{"model": "self-supervised image encoder", "dataset": "regions of photos with short descriptions (Visual Genome)", "train_examples": 203450, "image_size": 32, "crop_scale_min": 0.3, "horizontal_flip": true, "color_jitter": 0.4, "method": "simclr", "arch": "wide_resnet", "norm": "batchnorm", "activation": "elu", "depths": [2, 4, 2], "kernel_size": 3, "stem": "deep", "avg_pool_shortcut": false, "widths": [96, 192, 384], "projector_hidden": 512, "projector_out": 256, "projector_hidden_layers": 2, "temperature": 0.1, "init": "small_normal", "residual_init": "zero_last", "optimizer": "adamw", "lr": 0.0034, "beta1": 0.9, "beta2": 0.98, "eps": 1e-10, "steps": 20300, "batch_size": 256, "epochs": 25.5, "lr_schedule": "wsd", "decay_fraction": 0.2, "final_lr_fraction": 0.1, "warmup_steps": 1010, "weight_decay": 0.02}
Rows from block 3 of a small self-supervised image encoder, named by matrix and row number. Rows with one number belong to one channel. Each number is 500 + 40 x the weight over its row's rms, rounded and kept within 0 to 999. All counts start at 0. Numbers have three digits each. After the name is the row's rms in percent of the matrix's.
After each channel's rows are labels from the 100 images, of 14848, where the channel reaches its highest value: "responds to" is what is common among them. Only what is clearly more common there than usual is listed. The data: regions of photos with short descriptions (Visual Genome). In brackets: how many of the 100.
# convs0: first 3x3 conv (model.blocks.3.convs.0.weight, 192x192x3x3, each kernel summed), inputs 0-191
# convs1: second 3x3 conv (model.blocks.3.convs.1.weight, 192x192x3x3, transposed, each kernel summed), outputs 0-191

convs0.76 152:487641520449503467490557504482520477514435510528499540564518522557523469481558461483484550430435524449463500488576422445462482574518528487492485562452472458489379527459453483524491446510542482490521497489530448470475522482506520554513558467487412509477462467496427487467432419489491559495553489454512426511480473492497506412434444491533478531557455497492424546543458507514453450505588522481513567549514550534470495521508472477536502501493579449550469521497491519533531521485483414439461490416486527533508528498473531498452494482487508502483563496544448470528528460511498502556
convs1.76 167:530457414541573497544621498514498515487489501481526557520494513635480518496605514480529557528481541562513466512537469522379547572557557462495526466536535489579467519490428506508551463514542472530524531490448451514486496472553489502517500502521531547522543482526491488478519510501496497510489493537497468496542543473537511475404541457512466523494548531544514504514454507493491539473549468509546525642461495519468553515461535555512519515469529511412481561470501460539506545491491529524508484483471457482513609435554486593500494465430585547504498556507456470501486497485486498502
responds to: text has "sky" (29)

convs0.63 102:531425523470505506514515533417512483514555513496490543537521553518575495533517531536541505443545520493430575472508518525556513530430500444572468494517571534459523492473482464550485460552505544440584511470479487559403551482495576528464539499497533504537427498423437482562465538392517467524492571517529479509506479433467529556443460502545539521551506450503489500519485449472513482529423485477443502515527562491526513554450468479543547553494526501456519535545340498524525513494520522563550498490541525463479502453527549512487444514470519600530549487528482508477483510522497501496
convs1.63 098:531462571498418499496474481571511500507495489446549452512457482519520449528515510557482490402519496498570513514538567571441529500477523487508493491480538468509448518514564469540506461540477524479511495523492551449551585424502515503466593485472536514476483447461462662501584508344516524474491505525546505512519503427496508525484455496488444504555551521534493523552481459576538514577493520529496478480442466436553498581596508499512538463496486508551478521467468471509492509492448502510538490533446519557573503495491546525524460477495472477510505514490566545460538542472470478472
responds to: text has "white" (31)

convs0.15 080:491511501498519534473428527438508509533435507441520568464477481493470467473513467490493533484426531547421513537439439457536493520553491516464547548469539520490392498485432526491440460537542424477505498544514502505469515471428471491565444462467469484484452488440482428433496461528420515463511405506491491483458519520492522436443484508460464580501494523495528497528484523501420498498505560500576499524511469533429488442518544466506556509557496485442469529513556442385518494479519500499512497466395507490560484488488525461498536456471488528498476566482512528584368476523524481540
convs1.15 106:549493511521398525508563471524528505453491474505480519506565408557464510516489446494476526447568459384582512513541476429510487476561486529501455496543487470491524493519514603514552508496479459588467461536500477528566475512481514487444471545455515494528543475553465455447523507469517518539474493507508502508475510557505518512591429526411546403462550441496500512444488497482512536538514499472509472525494515557533512325513514477486472495495470417489520421469479559420498508488475526490446514479526490492484481499518449475553489535484514526517545508491558521540545430518556466480
responds to: text has "white" (28)

convs0.17 088:547509474529521447518506464438499452531538507559444498530490457548559466521532528497507521492468500498514565457484487470563486482417567468523518503501526479531505504499496500536570422441506534424530484423479496565469522514513485547425601482506511472501519485441496441545509521374541428551496593495498527409518488466477461500447473456523524420474507438437550546511440498518479475589442461464461505533494548491578447523492499538546468430553521476515532510539412421532550486505468499532570522526569515461491469502460504543514467514428531529506535475564497504516529482515474501506
convs1.17 102:505494505473472574504500490562513511541524503471495479499488509503472440533554476462507509432515508547497486521527575509406528455487502540471513499486455529540516547429494483468538466444482493538558437547499535493584543500490498591489583408512506516468488492463455550418489462363550493468479491552498476519521495478499540463506408467460320492498497554531493500543474451497546497531503499484488487458542477469504508514574508521457449475504449512510462549467443512476419527519544498530493494580481499544518543483515505527547454471550469524528534575541508556528528461472482511406
responds to: text has "white" (31)

convs0.178 103:475520493461490404475466550480510481462411510494502503449535524516461508471579421496528531475388534498550476529509467471435472484549473466405492531441554486490447528428473490517546517477543495504555422455512511494458503475449552461468511471463398506559454439480469463473505510544451529421539508482517513433445486538541462487461467468460473520546482481457498430544423521484522481482484514524482488538431575518459484499469459502582526528498541507525449505479460417431516493451414480428496488456474515514521458539469553473432534522486545541466527523546500445532474528496455449542
convs1.178 097:474513498509462483520565560478522531427456447411539590436469508521498536515501470460530451589522542506459533508524549509442464544532503474497471535499566463550555535541506475517502501475555482575511525525441502491516526428474516524485472513531470506460535572542481476460583478487536549502436501459443504524499554490513425516550459496521467535512514472503460499549483526559509556451492495498479475525424446484426593462497469511488565530466529492478557548475471552420480519525535548561536507591508520563494448474604412511536470515494566575460508492511527496523488505449559431502
responds to: text has "sign" (36)

convs0.2 112:487511474490467504510453481465512495471447475488520437489473536499464486536503417477517517454503457463512511505504531537454438526590465502426512505440470477413487420526475501437469477513492510517448482448447549446451451451502521447533485465490475459491475489509556512472497499473508480517510485461563537438480507526415491485484508417494501494501534548426465524480473470509465444495611537537439553476566508508551459507467493423480448439463524437498526461422481487469561545474440503463535441514533525474483522496457405484461514343536508412442474474471498467465487465497427459489
convs1.2 085:503464484481464523489469477520527542431509539503538472456610447515490531548454466474523540487533489543455508541552542570451500470513505554570502550510464514508533567457484519497508473458507505577537519526474489503523518531526483546585508506516513519519485582545462520462551509478463516532563556576529428531592446474563509512457491504476475508482516441495461495490542554426574478478462479545452518480522498491491546534490481558536487514546551453505490568411506570489393474512530463542573499455440454560502552550530512421563483539460524517489526540507443556473496549464490425428
responds to: text has "black" (26)