A small self-supervised image encoder, trained from scratch: 8.22M parameters.
Rows from block 2 of a small self-supervised image encoder, named by matrix and row number. Rows with one number belong to one channel. Each number is 500 + 25 x the weight over its row's rms, rounded and kept within 0 to 999. All counts start at 0. Numbers have three digits each. After the name is the row's rms in percent of the matrix's.
After each channel's rows are labels from the 100 images, of 14848, where the channel reaches its highest value: "colour at peak" is the nearest of a few named colours to the mean colour under the peak. Only what is clearly more common there than usual is listed. The data: regions of photos with short descriptions (Visual Genome). In brackets: how many of the 100, against the usual share in percent.
# convs0: first 3x3 conv, stride 2 (model.blocks.2.convs.0.weight, 192x96x3x3, each kernel summed), inputs 0-95
# convs1: second 3x3 conv (model.blocks.2.convs.1.weight, 192x192x3x3, transposed, each kernel summed), outputs 0-191

convs0.158 091:478466457516519501488510492492447539461501553517474525489470522509520501502493482521511572503474497501529456492495489479496536534516477563477504505479478476493483507523518522481515492544488482499513471472526516480519491495467502470499492503482530478471521503500500486551470485567505475461
convs1.158 092:562432515536516499505466499511457519508518522503506508482499544473475511496493457492516480493490506491529491475524497521531500496503513464499520513514497490516506531510496483491503495476558508517500501519445436473526506522497465487478452518466481505503484493498483485528502497494455500519450531472509512500492506490496493522515473472492540479499504516494474555542477482520546526472494491517519433434486500481538513486476506497510499505524468486480482509490455504427480418488513513539483484483521479488484453464530503507542529467451498503478519506509512510479483501477484510502
colour at peak: grey (64 vs 35.8)

convs0.179 116:488429447529495498482495481505508523510506500497509526526486538530505513486491474529514486494487501491492495531502499496497523492527446494494511527498504518509500500553460473498533507491463454502451494481521485501480502497496509491493502476492498474446507517504514508516374505492536494494
convs1.179 099:523504496484514459492514511549495507499489474505528523488511464506506501472493502513523489513485479484488510508535472467485492505560516521468515496488519469511509575495488528520504492517449540546480494483531500478544485470487513523485543472455478481520501491521486519475498484514528506539466522507495481495485503514488487491503418517557483470496485491495475532474488484479502497538565500497476497474492504548525499494525462537519494500537517475501511454495479493409494483533494483462499518509505470505512501477489521480513498490497487521444543489521495440525544494488500493449
colour at peak: pink (39 vs 9.4); white (38 vs 5.3)

convs0.108 103:503531539495511519491528498524501471440516557466506461488491535474494506518472540554500499516475539560502512485488446530501511489492496502506499455527502513517533483465510486506455516512495535503528492442492482505490545486528486522503482504516504495506486497504563513496537489494489493465
convs1.108 093:463476490478484507498462494519476487507534503472457464497546499460485487532473492526510507505519507489497440498453542462466501477471496489487501540500448510489510517496495554476479491507445493496477494486505490459507503550484491514472478502485492493498528505530495481417510518474486521542566474484501502468477494505512500510569515479470510474485477509510498464484532539541483478521530518513460530483478495547522508490486487486499474517482520497491529515451499506481506534490493491482507520505512475535482494504526486501489522487490487484533440479468519528500467424472507502528
colour at peak: black (64 vs 11.8)

convs0.67 097:522475493485490583488565507491514477467505516503487482517509498537466482499492501509483535473492527511547484496506501484502414558528516528519504495498537437475478487506538514501485499500503477490490499511474471508498493493528560473509466515536497497506521490487521500493521526476481508499
convs1.67 128:432501501507511526496487540527504495474417509454491489494506486521498503484513519513530475518497513501493480493499491499515495487520507494503502501508419492494501488498488457488496488394484513505492515498491483484484479487494485490490447500508501496499507511515509520503500476519495497332473474509486489501480499511521494496503496544507488495505486515500500488483513506495494514392502521510497486466494505542505483526518486500503498499503491498513493498505471504477494494493502504488501540493479466497504491469484506508490510494482483473485484487491501496516508527415501490494
colour at peak: grey (65 vs 35.8)

convs0.190 116:502495482505513510480468502500533505496504488522501520510485546528492519516512459485499531535502509509470494539523517439495451462492482505452490527515508453440500470500529463512516518417475479496507483512459492518507468515534514474530514471532456494467496523493505484526499476496515495529
convs1.190 103:490514518479542522503500493517518465488496497474541489496509475508523496497505509475472511515496507510493482509522478529465512522512505516479476432498485461460489531503509550482504492461519534504497484503448528499516514471487513483514506484519567520504490502516502513550515494513538510425422510582469505479488520537474498518493484516509479502495509470499500517510513453453524504434513489518520480503512503523519501525498512501514476507554461534524478530534492483522505439471493524505473476499497510510510513506516474541515456518521493485472538519513476468481530540496460500461
colour at peak: grey (62 vs 35.8)

convs0.181 103:526497477509516498498506482502506491471571487505523501503513480514496504499462502526506513501516472524501470491500499512497483527509503500469508515501522512513467530540502475480576474512497487496491526492522514466594516498545494491494517508481533506493504488523496510505492507495501401566
convs1.181 101:505488533499506494493467505504529489508480484481489506506525509472566505477397472528515487485576506478481470506476516489468500496480487502487527513446522518521404519506470513491511523509456508454520499494503521505471483454522482497491492488495477488527492494514496505513548466482484504518520513458531488496520506502489491596517491506516485481495526508522528483531488519495501520533479506488474493437492463494467496490513438494489489508484523498502517462483498511512511468518503530482508511515514541507504512510452510483520531482484512466500506505494515519437534503486524487507
colour at peak: pink (37 vs 9.4)

convs0.38 110:474500497505476495499557468513489531502505522527504536515497508490508493495487523553496486511477527470498516480460457493533509543533460540484474494532528500484457549549490501468541484525445521501512471502528461469461529506484510464502492478469516501488538469528536476508490510488510493492
convs1.38 116:501502494511482500490475500481496510513509529481471483449520505468495495530475506490494495467502537492517492490502496450537503514495552490463493543480507494492505544504507507491503502508531543501482497511495505501485507496497508507493520493476416486508498494475487489482500490498479501508460528512496563511446513505497536477505468500516506483520508502484481555497517505508491483500492518513467513480499516488523518482495499508532500513546503526477525495526515487361498504500513494514509498504494512500493450499525460366522504480511501513532536501486525507522511469478533483531
colour at peak: white (41 vs 5.3); pink (35 vs 9.4)

convs0.35 092:504484522466514502520491473501620512515441527512520482504501499511487517450510516475498476504493501500481508497505508491489495497472519494507473478511491498485523511476481481486522519478522513496464496515483486476475462496434497483501499536473490486537512477474504515426506493476511532451
convs1.35 091:497533515514473501491417500520525510472478529488555505526511480466486502483500489529517487504504510503477526513496518536507514523396477531537504500515531493508517482497532479527544509510461499496482503524556531513500497507463505482507489494514485524506546504476519502504515534487521487501495479486508503503543506502499497507538488512506468502500493507445533526488504504491480465528461493510474454455510453479488514505537460495477499513517545508535490532505476524511524479542495466524488500532513512497488485502505506411490502497530473473503467528476510522497492559487503524430
colour at peak: white (27 vs 5.3); pink (27 vs 9.4)

convs0.14 112:478475503464509482521457517514450497490525498495506499491511509517499504471494483477494445497532529495465472528549474519456522498471501506512471496504466546495555475446475506530485528488529485474443489476465501521514534491476495516517491525487486495517475515437469496470499479518480476527
convs1.14 095:522508491461480500490499476499553511508494478497476469507554533540509501532508521508510539488489482492538445504485516463434513517518530494473482465505521505486480503509504513526513510513530510494523480550508513483465558465520497496468525521479495525480501493508506482443500488494469533534504486532507471480519511485471478497524517489480502495529497489544487478472509533530504491543484471527516536595521550491468541524516519463508507514455505526487519483489498498545485508454482529484500481512513514506497480479521471518458499490507511475555476509480491515481512511523489453564
colour at peak: black (59 vs 11.8)

convs0.135 101:560493539522498521516541482486475487488500536529506522486447559502497453501468515443484476516493458491525477498502489482480511532516490512427482525508513489482489522457507525473493510488488506503491488490509505514498495488453519483520500541514524468479521468444532526484500532510521476486
convs1.135 105:487494502531497519467524500514478506490469542505476504470512474472513488462505458519519493530551518499490484484494475508521530505488506501501501580473492468550481454502511492475510482509494514514475503493522508524515522508455511512490507495509464500501521488466469500544505486511493470492433485486526520477493462484498448471497536514463527498486497485512504486506522516500513570467499547486531523486447518491516506517488523555509497483481512501485500526465513482494468509542514523450489490511510492521497518448533519519432508516496500521492437452482508492514482516507565435506
colour at peak: brown (62 vs 32.3)

convs0.81 087:564477509570513492473484470489487527480510472486486535507532519509504528480495470541495497529521503488463505490490488488497467501525490521477486547541494536476507492489482513483521484496503471546548502505498531462496521478513500500510484499459551471470496509532487473444455532507536486484
convs1.81 108:497499516492436522505516505479522526484513450467488554508492509495492509427447475532476393499536473512500479488489507463489462496482520496494523489474517508542491518508476515500499507530495522494500483511491497521477558506525493515519460502492508502527511496417502499496495473492487490490444571501508503482468499519497500494518517489481534498473478511495518505503500499501499516493517496456494522478440508449482437519516509493528507478505469492517515473537529490514467490511502506503479459498497525497506507521490518528498513542494462546491529458531505489454505473515521509522
colour at peak: grey (62 vs 35.8)

convs0.104 102:516505458488521483488472522507528496546414504490487490519492519515508474492490492486526498537521499512461492497501515495496504508517489509502523509483486504496546488493494501551498482490536479487503525466485531517428513477419508524472484529537522484481471510525461495513503523506489559464
convs1.104 100:488521494503517481512491496496553475488532497513514508526508503522493485512532501491520452511494542476511597499508499496507518494430449505499514493480526512498506482507501510504497511509436478454512495512516477529488499489529491506522528502495510500504507512490521506521514483524505515524547492515483469488493516517523516494510453476499502519528516525408506468542509510506495512530474475497512495514539490459494505500515500473495493498514529507529494459485519483516497550489501417503513519500485519507497529530486496487522527494504503483367518507487499532473543491522490510477
colour at peak: pink (29 vs 9.4)

convs0.157 103:505527512539486521500490455416515529479517463501453499501511486536501523539523485532512529513498506558507538518488545505498476489496506515514514514522520509488495487522517486468473556483490506495500520505503506527536499534550508477497522469485505501485476502490501497576498507503539552495
convs1.157 090:532405503537518500471497508494499483482488487478523525535488492486444488480521463489520505504471468548507468518525485550480519518478496511497497477485545530531542513525530514540516490491514513519544508533482490487534482495471486511518494509525542521532492542512489516512529491514539515496488492542493518473553543528500500484523503520504493504474527466490491517523545504459551510497483466518494491527549458468507516510512520507528502502502531503483470525503470524509517468524495498544499507529499489491498534472521497562522459537492487506489522532513452468467473518530498526459
colour at peak: grey (61 vs 35.8)

convs0.112 085:495477515512487514475502497493440551497423466551498501500501511498512515513477503499487516542507492570497524514492486478484500526487506483524503494507462502503507499489490521522444496492514499499502492483496501539501458495496507494493491515456517481507514482475526493562509513505498558412
convs1.112 096:514426541519509514481455492502493497518510510490491486494511508466490498527487507516502448513499501498516549478460501533506517505408469472557517501512507536498573504508537499508489497493464495456548502484499490523540512492489509510492500525479504497517485531503521506540499537511492503499500501518515511486508525497494513549521495509465532487482517500392517512511506512492547496512427500507497509460511449448556515500519479495481497506513522521510505492493493505489523499538504423532508501527510518524486517495512483471489505487478519470499482494471513513476494520519506503468
colour at peak: grey (69 vs 35.8)

convs0.106 093:497476499515485504517489479502515433505480494497544487508525524528488507465539499513502441514477501523500488526465487502496517485523514506482497512519527590521529480511438532473521498494475504496504482513501480462470492479507507517455491486462494430444499505513515545483497506482509499502
convs1.106 115:521505529476482493495485495514520492507471477481470509511487480454495514465470498582551478531496479492503492514495510482483483528521506514465519529508514495512498497508502493541508496517430526533482523515584492471507500486512504502490454489464463494488527520531518526480494519498517500519508496419491517505523494518505448489504505510528510495481484509502496507438503507496490523566500478498501509447483493522512490502535434515494537482496545492530498466481491559460518490491497485486476498495514511501511459507496535410495501517496487495489498465523502466507522552482506507482
colour at peak: white (29 vs 5.3)

convs0.23 091:550471500473499487565516478485497447516493487518538502487498474499483519478560534480483459499502493513501476506495514501498512524483533529547454463498491497510521484487499480534499478485524527448471497492485500469519475489500499543518471508494527480501496450543500517499516548478442507525
convs1.23 095:472506502510499478479488489495514469524449530474467531492534492511514481475523496502509503514514495479496513481498489548495501562474492495532512526479524488541490455511481502504520491514508478511513512486509499495517487454465507497513519475525414519497509515467491515435511472479490518488497455455508506514538504515496495495488471513523480487491486502486487463489523515498529462493507514539473531497486481514501490487525446491507493531447579494515535490500506543520577524559495529479479518518511517478530531474537518449479496478484497478514447506477509495512478549494559514488
colour at peak: black (44 vs 11.8)

convs0.183 078:519545504490484525436509533476497482500513482492504507490518508466513490497491499490506492506516494485501492480473506570506491525531498487527529493533509537521541520468501486542483480526498521464561459498537546491500535485515478505466483554522514481497513523508511467466516529448551490495
convs1.183 083:493523501482480489485505499474465517468486442487469494499472527492484495484490512447505469473544497527487506525479490477491486470470472521470506491482475512526500529472483492468497463523498390514531500508469503451491503517502483478519454491504496483496529499492491478454500504486530503524567498486488479504504519487502488510514503493489461502475500501522533468501501519512435502486514509493486488491475492504415487438479483455502525465456478507484509486508548539508484515492506510492538479506506479510487473511483520533511507511481477531496523488505488504434492440455487508547
colour at peak: black (47 vs 11.8)

convs0.167 094:497454489516470528551496483476501474453516518541500488493483484522510512483548504461494533509495521494526462512509542483518497494509582505486500508487491474499493534487538492500471426505507490519476509508533479473565505505545503472508475491543503495481505505522536517489471475510510497479
convs1.167 095:508466510514536521507516505511503471493525535500516495491479499522453499476505490534460493515532468509486447482509495579532490518500498503515496516535507486508507412491489471498502516466530520516477495483494508510486491502489475452481484469531511460507504482518525515472483516495479483476472466494501511592493476519497537524518547515446507485487498514466500449530484486492520512495489497489509476490522482542506509535509475477499504510497509479513490457508455574509496479507501535537476514521516475498504488464509482521521523506459502494525509519487512476571450566510502514505
colour at peak: black (40 vs 11.8)

convs0.191 095:492507420525521491455504521488482505542523499508505524488478512501514506534476468546522497516499492485517492500496494508504565510556478492469527538484502489534491493577493503529503468512453472466494512504532530507517496488480480538503495498521537466470473502519496531511453524510507496506
convs1.191 092:512504493515512452475506501517496507496484476539479549473514500494499505495505472449519461489481483505483512510485473492538476493552482482469511515436513505510521522489478492495493515515493496529513497488506513454509445513456508505512510504464452451507479459509494507489514473534500525532497492469519473525473501503505476505470411491518487504517511504510484496491499511488499512504492493488513483479506507529487500428485496507515486498522518459471540416502499527415522484516504520475516525497507486502506486481513519495522508502512486501397541470487515469518543485488527486460
colour at peak: pink (34 vs 9.4)

convs0.165 089:451509493538510488517518479486468566464481545452482566507448534492534482491524487510543502497457475512525489504502495491518529539515477491518529515478483463518518509492508524490504491477523487479503483512509515484499461526469527515506530456474515477451515483507470521516488512527494478471
convs1.165 093:548486505527485412495474496520445514529512525509547499465482507478484481476523476454465516491505532517532498517495512503536502502491513474527499478530523460503516530527539475489503491469535528513505488499449491479546501506492493509519474485511462513527487499463456505511494474498492521527474483506472542501489528518506510497512495482475506504482508508502479539555428468491546520500504522525527416470492509475538484465503497467543513481541457538498493523505479438455516477497506510520493522496499502451501463496518475509507495509486476514525495495520506488502475502467486524510
colour at peak: grey (63 vs 35.8)

convs0.123 099:524436524504505472616503448495501510480521482497491500519502478490507495496528500510501515494495504485498495519491488501502489473503494500479499501495500504492481501480492446497490497512507633494464512511500480491506501504468501504501484524534500514479500506490501485558496499483498503487
convs1.123 108:486484501506452495503507504505502511504492519498487498508497477457491491512500496489507523485491510474528498504571529506497491532493483552515516526516501502497487431490497506505498495509476376528448543520505480498516508516468495528430502486527504534475498495524461498471516511473521461483514482506507538520503496508493505483518543509433504464494479510488455496514523510497478497515507504480491524500512505508499518433508518522515500508426539472499502537489497512510528498508513495523512509526494518502425513496520500501505513474499497509521434507487512518525431448499498520497
colour at peak: black (55 vs 11.8)

convs0.118 108:499492473504511497504478527501511515510381486503483500504507515502502508478508483480506506520517511498470507507513490492487491498513483503505498490513470484490540494475502488539471478492520487502518501501472508536412491508442513523487496505526509494506497512502495465495501496502496574409
convs1.118 120:500516508491498497500469498499542505498510477492530499520498514522507502520532494503523453503468554480513592506516500492509518509387453504539517475514512529497532497505494503505488502508482484443516511499496489523503525504527507509506515502485492517506498515496501506522523478491512515496520475542506490488511519502509509490500470487499523514502501499382503509525493503499504485522452484503492511513506503442518482513519491486505506494516514525528496500505498466505507553507508360505518504506494515492484535539476495468507508507511514485465503493496478514482522490519476532466
colour at peak: pink (33 vs 9.4)

convs0.189 106:516480525491507517522503508485527522454560518480436464517478478508504509520506512518514521470474510584537523509522516478530473502511496497531508493480506478488517508472528488504444561460511508492487513488499485499568534486515503501509466513523459516517529500472499521491499505484500507465
convs1.189 086:527469489532516505480444487532524476464499493509471490507519496502450482478517489489467513494487487517510396496495522523472517477532518499508519486505517463514509531500505509493518505448518507565470508538500483502529456497484450520466500495526529547509539523485535502433542476501476500468501467530488510467513512529501505492569508513512470468473525532521526450485516510481510506498483478495475479527523438516437487521525517511499481502471505479510509519494479506494518477499498531520487510529518508515515531497519458505470522523508500468507506510483522480502511529490500454464
colour at peak: black (29 vs 11.8)

convs0.139 083:469486482538454502534477473506504485569498480517532506506531496516495482473537507495449462505538495465547491498484465540505524528498520528542476527559495508482497503503489493500512492495482511483459464488507484460458464483469488483512503471506514498555536490510525474519493484513530499518
convs1.139 100:494496484497484509511508464463486507481446503526461501450518481484497503498471535482500485498448477494501503513525500519507474545544502515480492490492523491506485487502504503531473480497490517528514489519502500482539534476499525495506478495499494499466479493465533495504502529497488483486525508523516541531489502513465514463483469531524478507510507497480487528436482497496499504509483507527530506465515503527511507500469478505500479490510541474500543496540536525445539500476505488484497499502491550519514496539511505338480498507513485508502512519516518475462536553469455492476
colour at peak: grey (60 vs 35.8)

convs0.5 111:496501461534511509508455496482497527481495510500497521522473498510505561497522432499508493538502449478498475533530529479498434491501474501462508528499448475455499495492507466471516547452471496487502501484513497509519512492489516506500519503520463488475499503448496502506475467516555467517
convs1.5 113:571506494516494436497503460509495507498507483492569500480511490497513475509504494470465508501501511497491498494507494522500500480519552495486501412501567444495488529496504519482504490525530508509468486515475498495514501480490510502502512495529548531491492506502497510540500513511518478492403512552476498480511517516465481504499489484504493498480502502524501569502494468496495541475485511518530461526500486437485500518510550518500490517521457477500489511538523459480495421480504558513478472499494507473496491492513487543497491477519516489469545504491510452491497509502481485493
colour at peak: grey (80 vs 35.8)

convs0.131 083:497477475503506495501517492502564504539540506509505500474475508549501525542499489535514511527525496529521519506532489459504496473498458506461482521522522516489503486554514459516526505487466457483449483495498514481497516440500486498519491469520512472496475541513533567480452495514488499482
convs1.131 099:504532484498540509493485490544513489494488494522473512497489479505490505525490503496497469516488488509478490493505482464498541469529503505490513522484409480503511530504488501472505509426476488544467484499526530460543509535470506503494491486482513490491511511542503496505520491523503516506486477491499471494462517512495476502517428499507449502471507502497504507445504509500485527472497465490509446451486489534494523464526500488471496489543480483487495446497495540409480451498503514484479492524520480520505463472506490470524496500519502472430531473482513475510550493474499480441
colour at peak: white (44 vs 5.3); pink (30 vs 9.4)

convs0.52 107:498488501467481469518484519515486483520494464511548498510541504537482509428523494510485461512504502503486486503541469535482517526476528498522466481523492538475537528456463504529521455488541505479456480499476509494521512465487496488508491552455494522527472491493464474490542483482483506526
convs1.52 100:513507507481496512496503487492547511498458468483482488520517525512500504514535499496543525495479479505508511536487470508469512585472497496496492513480539505507511509493488491532509480510487472513537490521508509478505562460486492470495505493480429511492518499501497486419491484479510513516553457519498482509510527500482498498472497498485471499510515494484500473451502506499504447534515504532499546555529527496477533494505426435512497505453559528507523507538502547551536531498498488484491478500516528490492502525519490487444505478503528500546492534498494482468496529495489480529
colour at peak: black (50 vs 11.8)

convs0.92 103:463497511464513496511522476499493488474481498503484521496469521487496501481514508500489477537480529526511426488469482506466480499496524529476481455535515490465497473480497460497488406497477506492509454513483480495518439520504514518505484482489455516501547458554501478496497504478510495480
convs1.92 093:423483507473478520492512504485512526494501537492498522502522481507480516467495490529517489507518558517527510509496480523494511528449472512525486521530492489568499439506481503490521502519519528477508500486493518493506515498461513498467484495480475468498495498515469514513544491499510526468465478511508526521494517498502505525522514544405525497507485489457499440536522517505512518479463511484517524484544489524552494505484504484501524524487529498480523438498488490502507593531484497512505520512513519487489533496544497508516481548529471534518469523503529482500467491518536543490
colour at peak: black (43 vs 11.8)

convs0.15 107:489461465497500521509508473513501547483495471475485532494510542498504469486468521480504571474514497483480471498469544492477477520494466523483488497533472473447478488516505484509534542525482469521483483444486507470503449490487503466490515499504517512489478463531480443510454526502508483502
convs1.15 089:479488507483524499519502523487494523510497507452549511523527526472517514465493464493541512496516510507496512489540488501483483497502482493465501453487493526511504568485516521513490495508540501505537487493428486479510520429514517487512497500492508499485508496504485487527493478474516502455444536505511473489526510492510515502500474495541488499549482508503474520560475479530500461447545502514480496436479515477495497532474504495507496504512478512492505553474442480512486422469501501490499488498515486478498514488478523538537501453492483525458479547530485522428483489468478514501
colour at peak: grey (66 vs 35.8); pink (28 vs 9.4)

convs0.120 107:489498494479505509515486579499476508452577496497456495495484499495492463530498520516511521437505520511505492501506485480504496528519530524488498510502488473473508494532524503576453488487518486504499490478504494541529543491513506488467499519544485510509503508487493463444496523493464473471
convs1.120 114:475498475509529516491500512529511500475513507529436499485521486510441488473524483474488536491492492503492397485501520499469493475600494491464488509487458462517487512504495513497492502462527539573460496502500498485527470480469499505507513503493510490497508490497528489409504486515487486516527505519519506526489489512502509474524497504510480506518519507529502411493489500504495506503534508500485475495507491562418470495488498502523482507507493477505499493461501509480490518482512531475486514497517495544522533530483500486500516511513465521512510502508519470500537526494488477456
colour at peak: black (80 vs 11.8)

convs0.21 090:505538466490533528472479482512536522494505491517494501460469518493511509524445481472506576549523506507478498496497523475476503480507487534435507547492492474471505486501527464505516487483487466538499516472489540503512477491497475461479470548547512489483477513484504480472501486502535496467
convs1.21 090:502526481493525515502499503510492485465547479506526512516474523530482471492509486436485464507495512541449487497487492492497508495483481511476507463492441504510512535478503530477499505468528492515507478492438538495504493532482484481529477510504571485522515488513511468531490505493509503496481504537531478485491504481490503512506480467484447527502497501496551485551489510527455528436497474483492451485509502504460488507451520475501501486557414535515466511486491505504479457466509500510514466501536468517507500513496506549528522513530486518456527506511507502433487477505479498470
colour at peak: pink (28 vs 9.4)

convs0.93 091:467482477492498482495519507484505529511509508484474498531585476543500491447496481508525507467475499482533481507509470558484567530534496496544503509457491488525533519499487493519534484490528503463485515539502502517507548492508475498527530529472535516539469492498463504491481519506484494507
convs1.93 089:505522509478488474489479480494487522508440432499496488506503519514507512476511494467542500502518485510494494514499502486495486550523485502466476450500524486499500539503512485534488494490483497519532478490503529440496507489515502472528480499515449493471509482476502486393475493471485484502566482474495499494514532518484479508486477500534467511464489500526494521457467477506496469543563509526472514486450523509459489481471468456515507498501500512501554494540497518494508493462490503461475488486506492488499468515470509486501515496515464509535508508521494486439496510462479487581
colour at peak: black (45 vs 11.8)